config.toml
model = "contrastive audio-text model"
dataset = "short read English sentences (LibriTTS-R)"
train_examples = 26041
gain_aug_db = 10
time_shift_ms = 100
n_mels = 64
hop_length = 160
input = "log_mel"
spec_augment = false
win_length = 512
tokenizer = "word"
vocab_size = 5132
loss = "softmax"
embed_dim = 256
encoder_arch = "convnext"
encoder_norm = "layernorm"
encoder_activation = "gelu_tanh"
encoder_moe = "top_k"
encoder_drop_path = 0.05
encoder_num_experts = 4
encoder_moe_every = 1
encoder_expert_mlp_ratio = 0.5
encoder_experts_per_token = 1
encoder_shared_expert = false
encoder_subsampling = 4
encoder_layers = 8
encoder_width = 256
encoder_kernel_size = 5
text_encoder_causal = false
text_encoder_width = 320
text_encoder_layers = 7
text_encoder_norm = "layernorm"
text_encoder_norm_position = "pre"
text_encoder_activation = "reglu"
text_encoder_mlp_ratio = 2
text_encoder_head_dim = 32
text_encoder_fused_qkv = false
text_encoder_bias = "none"
text_encoder_qk_norm = false
text_encoder_parallel_block = false
text_encoder_inner_norm = false
text_encoder_moe = "expert_choice"
text_encoder_num_experts = 4
text_encoder_moe_every = 2
text_encoder_expert_mlp_ratio = 0.5
text_encoder_experts_per_token = 2
text_encoder_shared_expert = false
text_encoder_positions = "rope"
residual_init = "scaled_by_depth"
optimizer = "muon"
muon_scale = "spectral"
lr = 0.012
momentum = 0.9
nesterov = true
orthogonalizer = "newton_schulz_5"
adamw_lr_other_params = 0.0012
adaptive_grad_clip = 0.02
steps = 5200
batch_size = 128
epochs = 25.6
lr_schedule = "wsd"
decay_fraction = 0.4
final_lr_fraction = 0.05
warmup_steps = 260
weight_decay = 0.06
adamw_weight_decay_other_params = 0.01
Rows from expert 0 of block 4 of the audio encoder, named by matrix and row number. Rows with one number belong to one neuron. Each number is 500 + 40 x the weight over its row's rms, rounded and kept within 0 to 999. All counts start at 0. Numbers have three digits each. After the name is the row's rms in percent of the matrix's.
# up: expert up (encoder.blocks.4.mlp.up, 4x128x256), inputs 128-191
# down: expert down (encoder.blocks.4.mlp.down, 4x256x128, transposed), outputs 128-191
up.36 110:512558536529431512457541500476454461518508493475501516527508439425561311491499417439506549509466541464497493538403509529518484516484530505468571490474485425507451521541436499559492476511500515
down.36 110:492530523537497460538577451489442523392511554495482453497469464485471519558501504537477481486479496478469528509514622474484465487441489559458528560457508538467510474472533438493437487490442506
up.37 108:526468440481456573582486632434481500515500490482475530540534493476497465499533467502449458530486485494510573434432496479589480415526501533521501521478548561454445533580474504490497449573491580
down.37 111:508476485491505446447528506567501463407525464460448483498543519562504454498549537450490477543485450504519493468551508496465515483565418537477465487405473479513427499488475458515487490487510535
up.38 090:469451483500493567522490530462471504438449454459458506490481431562525554535514512504514539458446534514490424476497486480487474513483551505459471460520461441430477521529491525492494540556497556
down.38 095:499548503501540468489531492495467475472446453512530502560516462567581472490509469485476577365493415479521465458482433546453405483530480511501483488479487500526493541457475562437458529502534481
up.39 095:525544482452527529561450505459504574443515497497485518473497391540487560477484552491510531467520462553517474519535504540432443532508470460528548439500498498498518481511487505562564528533508484
down.39 104:462492514468557470430496523500558467505483536459480464499486454559500487440501495503559528417484528469497512433508458524499493552490553505541387493498441532475507519583464416528496557467489488
up.40 091:443502547501409386509517467487570499448485476483526475480481544531506510487540532461477475463523496453488486511505532480527572542492483517537532493476511453515526513451565519540502546459457515
down.40 092:491544544560465561474465527524478579576510397511490505491501483497473544540535438425486494438549452510539466492528565458515496508461514498445421535537558466563497545579474473512548585517490434
up.41 097:506464449509550443561507506466463588527488482443491484431476432482458509480447486545525573463461582501458527462474546470538499494517489471541546465455516554508440595545469567504520516491464533
down.41 090:471546527551498501529487500494511415519506588452582454515441528448484479475559547495559557507404553474511503514405466541535554498533500447488460439514454535433506532511542473537525441545493492
up.42 091:481530545462505586526499487540472472559521562461506415534496397534422453491494563544511488457444464433528527464493542451466555464435470520455473499532532489512463418470427560532481456521510458
down.42 097:507447525452507512512513507495534470435503457496478392557495483496509457448483506475432489571528504438539462568553507464528476524518511438469535475522403514510460508550463532528558415506426450
up.43 123:493563557523395460481479555470480504519487571501484454476466529502515465492467522468506586512518564597467475501508485482498452510506486487615473467540415432618510454529488490475492523503503477
down.43 119:509541452480536512501527515498504501484592456406500539487544533520522476477494510542486496516527517475523542499571481508490451520453534465661453534507537438547515545478473517477495573538503440
up.44 097:451499555569440518562484506443523514477520501537475505469441514423551405506488410534532469530492504456539486474487509529516487498529537466486533485419567467485535524565499499403533465531406554
down.44 088:490474477529491526519447461458512515487536476464495429477497430546477588485543487552430429494497486497533541493583509440549458578540472497547509396444522475504452515495511441470462421455502518
up.45 101:515458522527529485421454559457522501472455482434511540465504460464444542461463483493505539521497466503510590504518499452540556507532524436586520575568612460488502526474490518477498523521538510
down.45 091:509468492506505483515478542426477555471501537509463455506496522374459482509479508479477504500505539538481599511494542478472532474469535443506524478489475557468510431525515509509492533487414569
up.46 111:530519476497448550450468515587485452528468505544524467532476456494612584543452486486499481536477470510475542485541542531546440467448508527485438472503465524518504464461458465447516503494479451
down.46 097:520548460532413487492483479513534551556491491470488489345481510655487515573492496498539485527540538462472505559416484499542567486535489483421491493425398447531544554470455532467468462590534414
up.47 092:514465471476448479547495450528483491534489546485537532518484482460498526459491438553488518468464456434544478517495544512457576459437526489491492515470525434508631499476482446472495451541479441
down.47 100:449493496548470481566527509500589547534436466463478500476465511541520505556544478481445507504424527518466531534456511487491458488458481420531559518492489414525414470641559449563504532446538522
up.48 107:498519530547513385443506436534509432487468505490514529528516465454514513508502557472472523507454463441530478515478486503593467589530529499566502443495507477465515504535563504542512551587444475
down.48 110:512491467523511528440482502430470527451522528491558501466525538494546528551463484496595466444406539469519487540459476513538528616511519524496535482521517517537534422459463493517539409514482480
up.49 107:497473448500483464501479478504482495448553519525518532513456423589447561467554449535427426557519456516460539472492465503451488460414530516437589531500515509471519544501517478573496513450475519
down.49 105:429491433462521525478545500484434391538508503509433500499509460524512504539519518471437430418429509457517450483491453494460545492512589428550493460548579521595458480472531492462568528501547459
up.50 122:487438414494556426572465428488561532551461507488507521503509476570545501500487501489499544486492444473472492545482527537469497503504475515526504474539471475440502405504472448524473532469508457
down.50 117:540541486514483479484455474547443453511492536542518442537473485467488553541536515484552424533510521585433417545570488550515499491512513467544504462417509548511422515576490534510452469509512416
up.51 096:534577519529520498540420506392476479507453478515425488522464505496480478530517563445496501487559463487489568456529518534532456453567480512492463483563471483443461453481516532513560527521540527
down.51 089:557539489545483449579540536529520455529486527422468518504477493480494482479455501521447523484563480530586478426487481502517472550494527498489487518490512487516549489451556565522490457517494560
up.52 100:475451458540490518468480545522502554517485475513503509486500460463540531547484446462527479495424481530504513466488523544450459474475566477580544482494499499572522443546490485499539509472507464
down.52 103:513495470545483566522517454463487580458465433512467514562523571485471505452495444465485476494561512501501431526464480481598479512452439483466460537481454501472530422548447419555528508613548421
up.53 098:480444468570498518552410488435433491466487487580470502464515426490513450507473549577483512599439578506542531466561573479476509460511481526515504593461500523517472459589494492491552540483462546
down.53 096:549542431507423487516503548480463492511441519612489549498454539535440480572515515476475494452510495514523539469483457437519590496473510515528559517497459570493472442512484554584515536404472458
up.54 094:483530544485498513473457509418502473457508512514440525570507513532556443487490541537423414520513517548473506508522506451479501530508474494590531637496394505415460541550486570490453504529518505
down.54 096:453617450554569514565594441493521496601564537490492516525560522468506510521454479526472528478622578488475572433470563485490531458521532524511476534424488503444473541432507548540402475418498582
up.55 092:506525502504436510492454557502497507481467436510549506431473441491500525508497526531498483478363476528499510428530509525412481493454527558487441523494527506390526498521542533554449518546558418
down.55 090:489521516552433454481494485481553493569519505513566482487532475409459503536450476403486513572496513537503495428531567519539559524500502556492581523443471551412484461482449490517527491540490460
up.56 100:558497501456523514546468460505479452573484442487499536483448486469522468510515509500490496488561448549571491496526469494584439496467467479513496543447525537451465498503487533483484490540504507
down.56 095:524461463492533493497353530487476520537443523471522509539523588485433482554506498466534483528542500542452549496495576518453495466496450476533555493518534539511528545416538554510457458551521487
up.57 105:463502516537419508490432477560488489446524515496514483534502441470517554557502523569507508445400456485521505461504466536497486463470489438470465498490466493371519449492570473494510545504531498
down.57 106:537483623513421444417465583439591474457497460501534489463574417501469458526508527498504588541472490513536407503488550442549538425422494496465488542504453506501511529536467501499532494558476527
up.58 102:498477481515468564410505524424496483519457469524530552551496444469471422498514437535527536476638521501496506499492499384575535503417452495514463522481479506479492485498494571496567447476454502
down.58 102:457499480556536467446527574521551481518439485513516546493497583592511523523453472445532493518490489418466548519539497555482417460508527470469477498467490509471463453440518548528468484500516543
up.59 097:527470515537553493497460535487499514450516501504526510502602515461483544485462455511513541531488436472544561518521455425511493522510545502581457471556393501493537494496469496423498502522499466
down.59 092:454536452574458468488568489486553602511551479465475462615485531505488471545566482515447507510530408588520510501446463454519450587502398488476545528458498485511547517446555507410536521530500469
up.60 095:506434526584550444549504420551485544437488453481519586476494558572502511481488540560523508560511523532515504425525482483527524520483492453481497494532494518458477489531470568499504467418525475
down.60 094:431530506522486523503568491427539502499534482515524527519465448473528437424513522499486487468533524501493465504493523500463527448493472477490493478569498504574471436540468529453425475507483562
up.61 117:498497432489517544512547557526505510471487589496458535499520460525524489451540483392506565530441494460502484373474518485518479491463531525471483495497461558534501460436447441484533510478513471
down.61 114:507484500473463427456473466431530518522438481464490512460498494450524404542548515502517498547545533447412503574413436438506459475535510475430492513449417513500496505510450529484591535479500487
up.62 110:446472518535533377556480495532544545449530516498496510483530508475461496521504535578417514515529542467499552449563482527542546492584520474417533441596523483493485511499529495496523546528495507
down.62 112:560517474437544488481548433575466556531472482467467496478511543465524489514474507555462530506521533479531481560630580523489502480492490461444396514435553448532443518582495452444550514547525444
up.63 097:509501495565491539481458477481496547442466493513459560528505494487513468446511529545500585480407531451531462490528553459450441510469488425483441375472447473492556504502472472537535593481413414
down.63 102:516485401519476455473498563498499475481410489560418561437523457505471448423553501493489518495557470525508527533500502491525455589508495514603467563473490426475502451471534419542425517520502575
up.64 091:549502511501502443530529529446441483495532540550428521514487494500507534510460512599515560463555585473529554587440539473537473501451401544568559370559427556575522455452465475530493504470499541
down.64 096:463511499473484489500450565528478499550503472498602488514481486531509478473541520445509467509442418522554582475455532446527497468456542563433475440481466561465533531534477445481548494499515584
up.65 103:504522517469515484472522502492528491508555538536508499530531524417516446441496514476479537507505444563557594466561487436525509526491507501519445483472579539541522380500490540492491517440535478
down.65 106:496561429394433485525455523505523473426540526523497448416494535521505494420503494549482472458593441526555486493587551573469541462432538485480442532502521497448501510458510481435479627519525532
up.66 107:455531477496527514509492405465526546508504571504505560474497491469544489483485546525483429495615510490485584571522476503456554491481528454502459485508532565548524502504502493492499579465507459
down.66 106:495495551476495506506560551541534528463502468452480521516533465510490509488520508563542500532545508469533539464562555518562530459562485476525461457410451450449483500622539448476429580519509496
up.67 090:508505513495540574493443540476551486513554503459435535402530472488460472447444466455496479464550483484466467485477456490527560507462498520444519541486457510488524455585520556489484478572514506
down.67 094:502451562520491531523463535485473523464496558417520484523523582457480520515543548504531513493469568474509515438506557562491575464529530464473636537504564528487520485561540502554490512548519549
up.68 096:491428493577553502532454515457491500569482481460439528489580548545500451502497517555551529494410459527506477524550525470472503476523506467539483489534464447443490520471556596527462512528527511
down.68 095:590502456449475500508563485524496514548472439465522444601458475558488491505507512524454531454539504447475428468544503547448464588518522464543518456483588467500501524539532505549469505545417487
up.69 124:466470536473499499459504528486499518493462480488464501501451447476465540505600577533379537512453476482532534452502442546561518490484435507403473490478489507531492560538453511510476511472494551
down.69 131:533464533459477514470425486480522468454517455557514471471530477446474558431573498517454504518466458521463521456562464533506417508560396472496464478517494528471562539527455545444508500506499598
up.70 105:484566575503543376592529433547495456527531418484516489469433466452506539481480450540483586462464468465503503489513566489519484532474479477549445515493456406497464510582478556489433515547551540
down.70 107:524517572501537442518515428539516550514528502428428540439481499540514406522535501539544512495481480522522480533507485505500533503525519470533459562517413482508514467516499531522578450474553433
up.71 095:479488515461395525519490473587540460452483447472543498545533527509497497465472570571540489456507566530524515398447549472453510418559503519466452425439556406463510521441533458573512556431563462
down.71 093:501480493563443475545467495442497479496464482500510470473518524526563516541483544520522555548543516498601539474471559502541540510476554488505580518549510523513475455561599506537499475531518523
up.72 096:479509517503533539486533479447471487537464503503487525484526570574551470526403496468447463468510586466515519474428492539462502557511490522488510442470512541511496423460509498541492519484474518
down.72 099:461522497489500493468488497560436436458453399498593507515490437546533512521487457543501505453511462470541484503471524483475472487429489551494597547539518487471528457515476486483507500451474535
up.73 104:519531449476490507562553485500507553441455422508499578517500593506508473516525503526439529531504500478486595401489490495563531485568541396463507532538432502511453469485517491531483546473522506
down.73 100:577523508468479521532458557478475424596473502396511541534493459482482487530527524464542416468502477501466443483466457500499479452436515446504496519484476445504548512550477539495530487574484503
up.74 103:484535533445557484461450514472490464483479483506529467468491494523490504490520497562478518432530525498536510507532453492493550448472526499546502417530448508488445503533525549528406507499516449
down.74 097:473492543480489520512467521522485524499497530460592520465493497473451447490543482480495537477525438544450445421512532403492433483549524483438463446503516512584497544542510467492493494488484488
up.75 096:500561552463474516454560453474485551502464479511510533459488458494516439446426525401517456439503502530494522473523461523481460501493511478460480549487517540506515486509623534558494550524516520
down.75 095:565474477536480465496531583453444523525472495514586496507498486476502465488558547516474594507574484380462465453493507477485549542578478483503562500517535465474496505436515465495400456454495511
up.76 106:454454505501522587470495461463511425591467529496505493557472558466503485475558539472380531555441503487518474485423436518499464474534438509563524536478465518494527496437473499500436498491447517
down.76 100:492411534511504511483444436509488540523535511430449470526449504505473491485476487539534546479504441453482543469492479549477507517581493454465500488495509540460447470496475527534514556499460409
up.77 104:544495480465485498572492488475529495539450467452538544451508459452452495532527549471596477429599504483549578530507506470473513426443542491533527502489576470411412466443488520491523505538489526
down.77 102:509477502496478507474463552627511372476514533511431459561535526554505432467467455563500492483518545571634505477465519422476428526475438508507585451518516491423565457471526525574478459457511541
up.78 097:537524583527528541455472493503503597479461532493489531596462473461531476478471506443499477577511519483470532446569474483534523474444443482519584512474516553345566512479509546479451591482496492
down.78 088:526588473499498421521561541520451519488526441509500500580533524466443555524566522505486440443477510531476446450457453498468538504535468485523525400469569489519465479458565498465442553488433530
up.79 088:475468507547489457505494469564548498468468494479549498488487511539441502548525507463481522427434514535487479440486500540487490512573478463574493506534487407514474534423490513528463535551513463
down.79 085:519488552513532430505417411489516493459448490472467508556533456510520393500471455531491511528425495547517455514543472476441397528503505530435486489449483444507487476566462511547478491508510529
up.80 098:466491543538467490524536540403510549464479554537484527398542512480480461554436567497547545434506585550517525578502474544564483514488464567494511479488558527477486504467509561485440503426451493
down.80 104:561538490548452513454533483506486479484450493485495475580528557525482519396510491531545557534514548524504539517506487489508524546430512548446488508528450577586517488467441454470506511504449496
up.81 098:552497513520420431420535465439518501513479454543498503573521384531537453500536549484527570459470557545483484476478523448496470505479521549538454568498515484525503540519490570484499491544511501
down.81 102:541453536482538520507504620406485472496478494484540517551465493523465480549442531473506574570486530474559598469528496482507451499520597543447512545474486552547479474489533477459433517576547397
up.82 116:538491472518498508481469439513472462492444550571510449441473484538504540474472474515501566520448508503488490560497498521483518539502498438500530493494530395526484430430558529518536509459553492
down.82 106:503561566580476567494490485477437570470508527516553486437566445473507530470460450485497561536514514461495480445458549503525420496495572502624545471477485521574399503502471526413492457491404407
up.83 094:476504508451514515523542482440465589547558524506547530514519543488518494490552510491456466490483504469456488436509466556495527506567519525533396509570439511524464568469472515470495543508578477
down.83 093:472536489483543467496467517470513441477484517553542429496465516499532512507533595552522571472460479492552446479496486506443565526502534468508528563552518513495448511469496520493571537461514545
up.84 100:457437521546505557486430488504495455535488536519521550524456523463573526508529556505460481567513513487488515515632458548513527516547518482533497462505540538507465490465524549506482514500523504
down.84 099:462468520463564458526448537498485439417513469479484458480492447530494511515509535523516448549474464497526555478532519469441523401502548442499480563430490533512395475486411474490474515519580382
up.85 096:514519512531500510459526514467475565483438475407519505608541496488545566521504578447500456458491505488524549434483397570486572516431493474441484518528527486452514479448595546475451479508437602
down.85 089:436533455454484411539506450534553386485543503447520507562512408446490519466467483486490491461565496489447534477527456468499469497521554502499604558567565519466473537499524525483494488491426472
up.86 095:503471527449477461546431521490498499488488496523542568513515543469536428423543483484521533486505523471484546457458422453434488520568542417524432474468439468435510488491514450486452472439432593
down.86 093:510515515495543447526545469562476459507502504544474471520483531474521415482531469546480541488518481571466543450469582475464492452524457426491491524529488480453463465483482507496589527536474445
up.87 094:465497548436457431475474471564486457502488532501487525499502540552530590494452507572493440494523499436513515434560609455484495453447482537515553492526459485504497625603538446559554489528489471
down.87 099:487548534470528489589500498481505459576500444580455425564506568470495519482476514565492472514519532548531443438514505520475495516464469435499570562577563513441520451469531577512467560533458563
up.88 095:507470535403486535493469505528485516448550433519517530477540413492486573545479516505542495458535511549496445531511410493526519534490497446491497468555515523542562455483449543502649429542516403
down.88 099:557483490548516464509584465432543487478453469555418483446477561491519475487544480456446482441509524535474471529480436519494492498541487491520402520441458515568465507575452540491429467536519446
up.89 111:524490565517498501492470465576450487501484391523501439430490550478460479448509549522485456530511507472504521487511521546451480475530508493528514489440526448563486489537598523517454560464511464
down.89 109:492517518421541485503520546539514570531454443477521520514537565385457467534508533541516578559551514478519503445520511536512545408543523464535436485522499442512547555566518465499512472481526480
up.90 104:488439454512500550552531521505491439522495529472547477525583524439510486476534493447440423508515484469501497468491535556512532454450439487508511558468553536537579520469431506485500534503562495
down.90 106:488445485465472482537463521513527533492510531462449510495537434471496513497452539484495492479541511529501561495423541505502529476597512503489531509486529529482489484558547556540527477464532592
up.91 098:515563515482437497512528458533558461551490522464493549464517490513494544549556496535581543481537513533517480528452492494514553558516444467512529533502550432448486542402473563451418435471538498
down.91 088:516434446428533553463557498508510511459522455521511571530469536466507500560447506544452495438521506498526510479571518555547432479551507493537468542501400486464550458518511577498511448465519566
up.92 095:507519554492509418543509466556502499539531545456510456490517436496478483546494487588454379487535433486537518441517540517492491508438514551495549552519575455506485521492440403533548590475490399
down.92 091:457511579475520533520449462527519523443495490455520457451494580532553525474488464553469341491472512560480470456477486473536481482444501475521585465544541489539574504481492516517537522497422499
up.93 095:517478482497434494510434541564465540492510531472527565498587538450515575474534490473502475467563491552531538389524513495506447478430510480490465476438474490485482592560466431505481505449533531
down.93 095:475473516479451500447498497501560395549535481584447476473461454483529420531494575550470603576558482510535484521482506478486481501495465478515449499651571560552453483497479508485517468520488500
up.94 086:506483525516559544475466460489500528509513461528539450471551516418470450497532577451394514427537521460512517507526500419565509461550470623500434522457567573446465533464447558542532490493574542
down.94 090:465481465500493515544546509385475507529506604426446486454452494444495558464489571423538460443470567535457512497449520522448541489499485508502600513502517453489519532447497481512505497468502536
up.95 101:546463469492523526491523487559496567529491466500458489493515496530481601546511508529513492408517486544555489501508582471486539548384500526494544527477531533515460450536542428519522530548514481
down.95 105:482521491453540404499510534470551456475469473455477515463497525487578545386450497552486488485429500479583437440503473589457498520446478494430396472494432457559483574469476496504456466491476505
up.96 097:521403514487490513581530513553486514481550466461468469459531465524502481496543479491485576512379483526509518446436429489494484510507470465482517520557522431407510524506507511473495537525473441
down.96 104:513492551516459495542474581512519618471468560488465486485531473563406531498514454533468543503530566583497460473468501463493509554556424546505594512523494477513483508524446481534467528448504547
up.97 113:506585558519472497485479553534523516503488548562460520642451541520570475544542478515427436444501512497488518583492546441525481471485513498557534528533453497467547557481503482472458524440498479
down.97 110:456504433497507565489455505567532512496517480453495523535516494433512558506507539486438477593487473495557493496488509496542525463501553557457513452539498595519441530514478530507501511471516443
up.98 108:462420486531408519478488517504517494544504422517487488530520487468526541523514466535514509455443541471500462481512492474462457523543508482509575465487516473565458496476499534535587528515521433
down.98 106:515510477490563432571425463512559509497478439541510465458498607544484514561460450495494492501550404573496490568498445489501452482491473444527519508495518485454438464499455529522559511493459508
up.99 090:443525584553501370530443528525473482527491434463543502505442483498530471518553515526390522534463540509486455437482548546544543515459551457518477442487504478519599575532538442468616461601500481
down.99 093:494463519481490515468474464503500528484484481471478447487510554498478492558538587566524578395521444457479521511487528527520516537439487533500522474516509446560538497412422532484476506480529481
up.100 083:492464486471524444496475492542498520468576514506476503440494520536519474508488493537478538529522479516460528485537523421447513488464473511529502523445542522497520489567509510503449418479485549
down.100 087:456547536462484587521516492489464571581488542512544482491474478499515503444448503554492492487480538515473479565441513517482555543544421450506519481471540544461539482451540608491443514487435488
up.101 091:451469565509524418494543519532521573535503575548528482478502459513523478447526535452467548581468516465541465525529496510500533430392466568459494515453526525521478433423510501500597471539459505
down.101 098:486503355502462571490558474497506480547509506546499477467456421513467559524528481445465490546469457521460455518489454435469568448521474519491506505594496485459471505535496514507471505476472471
up.102 093:455542527498509488466469521428525489531442501484500452433540505516499475493474511530503506523555525516514536471546545505487499530505479467562475529531436547487523438525535525466544430562450478
down.102 096:562579547559485425509435467504532502539504559499576501453475505534484512496511477476482531523495476471492506412443519542515496490560492503426457468579539466476516491500570508518466455504542570
up.103 109:512451501580469495527516520565474457432565497460399490455422475501485473578507489495535471483514497560528462469502487476457468571482501466517523450514491481487547509535487442487519412536481472
down.103 113:471476469470464429472482566402446546453470500529458513497540527473482511457506452509499539533470444498562569531482504413490506513421488498489524503475477492521457493555463509482428538453480491
up.104 091:491526536527507550508518518487510562519479542493451531488523517481536552427550456455531495497359447522479492474486523441455432479549437485387475571497511497527520407461543602495531499465490528
down.104 091:489485463477517553451536550471466570508453454570424445470467470546487551476465464482467482463494387436453497538554438454489533482520504521506430518530521434444488566456501441472544569503525503
up.105 087:512503504467432494496542487476540466551451538481501493449522569497533503469548512526482485431543513526439525531543504485545495471494489492443433513581493409432427581534544413525533512460485442
down.105 090:504485568527484492499522440527511471587566412536508475509551487428506513527500506459506417464506496551468465486530564494492452419470467553496561512459518513490531479539554458535493520449437542
up.106 100:527475502518479535478522518484506574485457478383517497535550547448468510523470509492484549512552513503518511530455467466461444526455508478509509490527585460463504528541570536536486466571501449
down.106 102:515513625491493469498537464439517500458564574545519473535516493480508494542502503449545502539447478482474483431484539473508506503457534433543484539486506495522541450498554497493550453496577560
up.107 116:546453443504475536518495523505512500532499539461488510504489467538463560543519574490515503500552484514466526417539508543463524610513502451454472479519532497501477373498523527508557481504573514
down.107 129:474482395420487525502443469500467461493448417578515478483553506463438500540485474506483550577508501533570467491477404438480488476465547466466498490460479441458474479510516499490465488449552513
up.108 104:458509479521427516478561551526465508484512494474521501457531437598506520512515472474456483507493447467532488428504524541482477451370419510456507524480467532493518507442511565484468480451473539
down.108 109:505541402529504530478502482476494427540471464493556489452502491463499450437481492525428544495506475444537487521432480475516521523487470581389535433531538430515456501462491424454506466515428531
up.109 088:472482499535522598522540524538517603520451521489550521556531532515449432540470487503463482521440466488485508498428465468503443495482494449542487493474498449457449488581452442488515502544465500
down.109 093:463507538439578492498511531531562576535458483416499461580484514559460504520542528516425462519522500533477539479542493554535448478479520487575544554509500500476481468494480506527481545510555525
up.110 107:525485479528540540449514522525450473517455473476545482567445385535530505484460590483509538494497488513518496486519491478499437553462552537511510447471492454527466512486541529491473486510446480
down.110 110:505474506563522463443507546505429439558491567526498594450562530497495499529461519472485491501360483459514516517455408529524463506518588493491493532479440499475427448482482458547493457523540505
up.111 101:471514512508477433503499494572454485548491456470545496510444491463502483439504485515450497493530545504547523471494488474490494494523467499527510533468504441489537491504545453458470610553506518
down.111 099:508549534546527598546424538573560460515490454519533581510507551399477484558523477499542470508421425535494492533570540549499486465388535470506472476501492478468501487487530509502494525624428493
up.112 111:514492514529454572524505451502514537544464531532488530512497450566488599498511491497465565530517515480520489498504545564535530524552489535505512544578516452534479452397476464443548405466583456
down.112 109:570493430563481596472545542545442531511483514546464526487497454464532397495484523510539492504511483482546530519456472495490444573457497516494555461456525473432512476413540528440513551539545527
up.113 086:474538486520502542473493510455492555467434559461505465424489433551493492582473527490453489474458492478488496445536481543573459534428544500513505437500493490422526523572466545518501503515433395
down.113 086:446451474512496435514483450417535516514506537459545480494509427537525472543451489518549460487419490543525509440485479473557487530527488500500559507537487469500479543496453594469546513447506563
up.114 093:505572495433577387480478403523524498499536459492528568488562496558503481523509490463441417548551463491508510528539484525544487574513461505512517488495455460521485463531498571525472482415567511
down.114 097:457486517470548536537520571427548466550488461499516444521505522486466499495479508513456523454556468471551454498514552462395497543512437526545454421520588469523477533532579517466470480573456554
up.115 097:516514456557571510392467419527508508442473568493519414516481623545460453618515446509508500539508494416499524551466545475516506469453464528562478507451543468522507494494552544490523590539515517
down.115 094:454556534433482474518536491506541497516465529466467518452486465494524431476525478534488502517546568444424371534492505483471498490522510505544536493493476492492464526513455545414476526426421419
up.116 100:507566468540464469515463463552443472451461511460523446552476479440566536603583546472480587538466483449524492470418494517536535479425524442417488472492504548553519488501535475419510505582509444
down.116 098:512529578484447473516499458481430565401453504461498510529521459444544495441524505540452641514538520484455513511469524466448493458429474463461400490519531504495525502511501396575486501499542471
up.117 092:462409495470399503453529486477536538516478523491555487457519484488471530499526513553508498495455492542492481457538525520494514490513491433519541481433542450544464443565457496560478497508550488
down.117 090:505483526498483489540462540546518506480522470498544442503533480497453486523453553460490501517470545480504397485467438430488525524515432446509506512451478431448514505541489528442464523478443550
up.118 098:493537523398515543488561547560468541550510488531494453613512492473547526399564439517462525479480461450520511507370534512491465461463484562448652514494609505463489542476502501510470556564527461
down.118 105:469534576484491561529491441521570466516481519444485458501506459518429459526485546464509470554529481493502489433512457533521586455501504610427449504518453518466452446500524468449556538487569494
up.119 101:467462543507502487538463503509492489486472501549472589462510361529525533436471483507441578491555517513502506521543478410432413591490531511544507484492437544497502588485465499500533492545479467
down.119 099:512448504517541496495593559504578443535498576503493566492497536496502467501501490442531548499476577468451519494417518536542563492515531518570477534527425498532499455539480495549463475538560526
up.120 099:506505520505454501483484476514439527522498468473526460476502410532587395456548527423478623494464505496502538398505458426426469495470554515493442527553518512543529497528518508513440547506493489
down.120 104:498561556487551466514486555542468449507455423511555493532528488500465535509508544495546498464529537458469543452460547483534476500570567486451502515510595438452477536492476413548501532623444527
up.121 108:508414511478502480483515432541438490517503565549526486494508394550520478527508475513531451515440461538511520550537513552420554494472583523510554545510426477443477493529442470514497477512522527
down.121 104:509498500470512551537592462532480488474514494481486494441483702482478422489496522505552451488514505482486544496514503531505517472486520443559525502487492531530558495410478496512484524423502464
up.122 105:510547529449475453554501445453522508567492515524548543430476472478541445558452536460497554456567556538517516484487474541573477511525499467540502485481561432476496419486471555506491463542442572
down.122 102:510422438510455515517542548514520492488577577500463464541554487586467472516542533478473533468549486515458409516559512483476446506495470495560540411505492478435584497482533496523533539450464454
up.123 101:501512504538491543490455519531474523442465523552439485517448373435490452458441488497468527465469529463457516528441558524505506561522464500447607478476507500586504476445511489547494530441493525
down.123 110:519558513497487519474583527525484562537519547513506496396488536510482511509483477453489467503523470587494527468435511451504495540392534533493462508494488520507474489561541441501539458455458450
up.124 101:511520422482406502447551503452520501527527544532495549501460436434471448557479587512472538460509523518543556554584544523518437552420424511510524454520516473473398488483474493516510555553480521
down.124 103:604487515534505522492493490595450459464516466558531432502501507508505476460476501469486440496485493538595550563516477513426477526523449533556566524519538502553498531422467487513472467513499554
up.125 103:486525547502486522494544473529564535494520446445566483459484534461464474426457534490547586420458546535507457532516516522471526490450448474539571473535469528546470446473488545507583518470465451
down.125 096:503492519485482514480522498441491506470542427507499533508531440523550535452469447517457538568525453420424478476480504496524452510447498474545404481511463513577518521559513512487435454515499501
up.126 097:528593534544542553498457568479492483440496492477416479480518504525584477518443409511488478488573455528457489540438523496536518563488489524550524453471456523568505485456458515513489451549522515
down.126 113:553481534544450524466506505390392528582494516502485505430466550535490520474545463501466496441487525549532556540427528557449524511433444550481487488509501542393504462437507443496421494484500589
up.127 104:525537460469487475499491527380524511526464541554533513478517520538441488514486543514536509496501514491480479533523631521524387442491497504505529469535530396536487490382500455530484501516447510
down.127 113:464504520436508521540477461493491466559528493534516491477470454447572504523438487478505440604415504439469424502579535550496464484543480467474557463521484517495511550451478553439513506588458545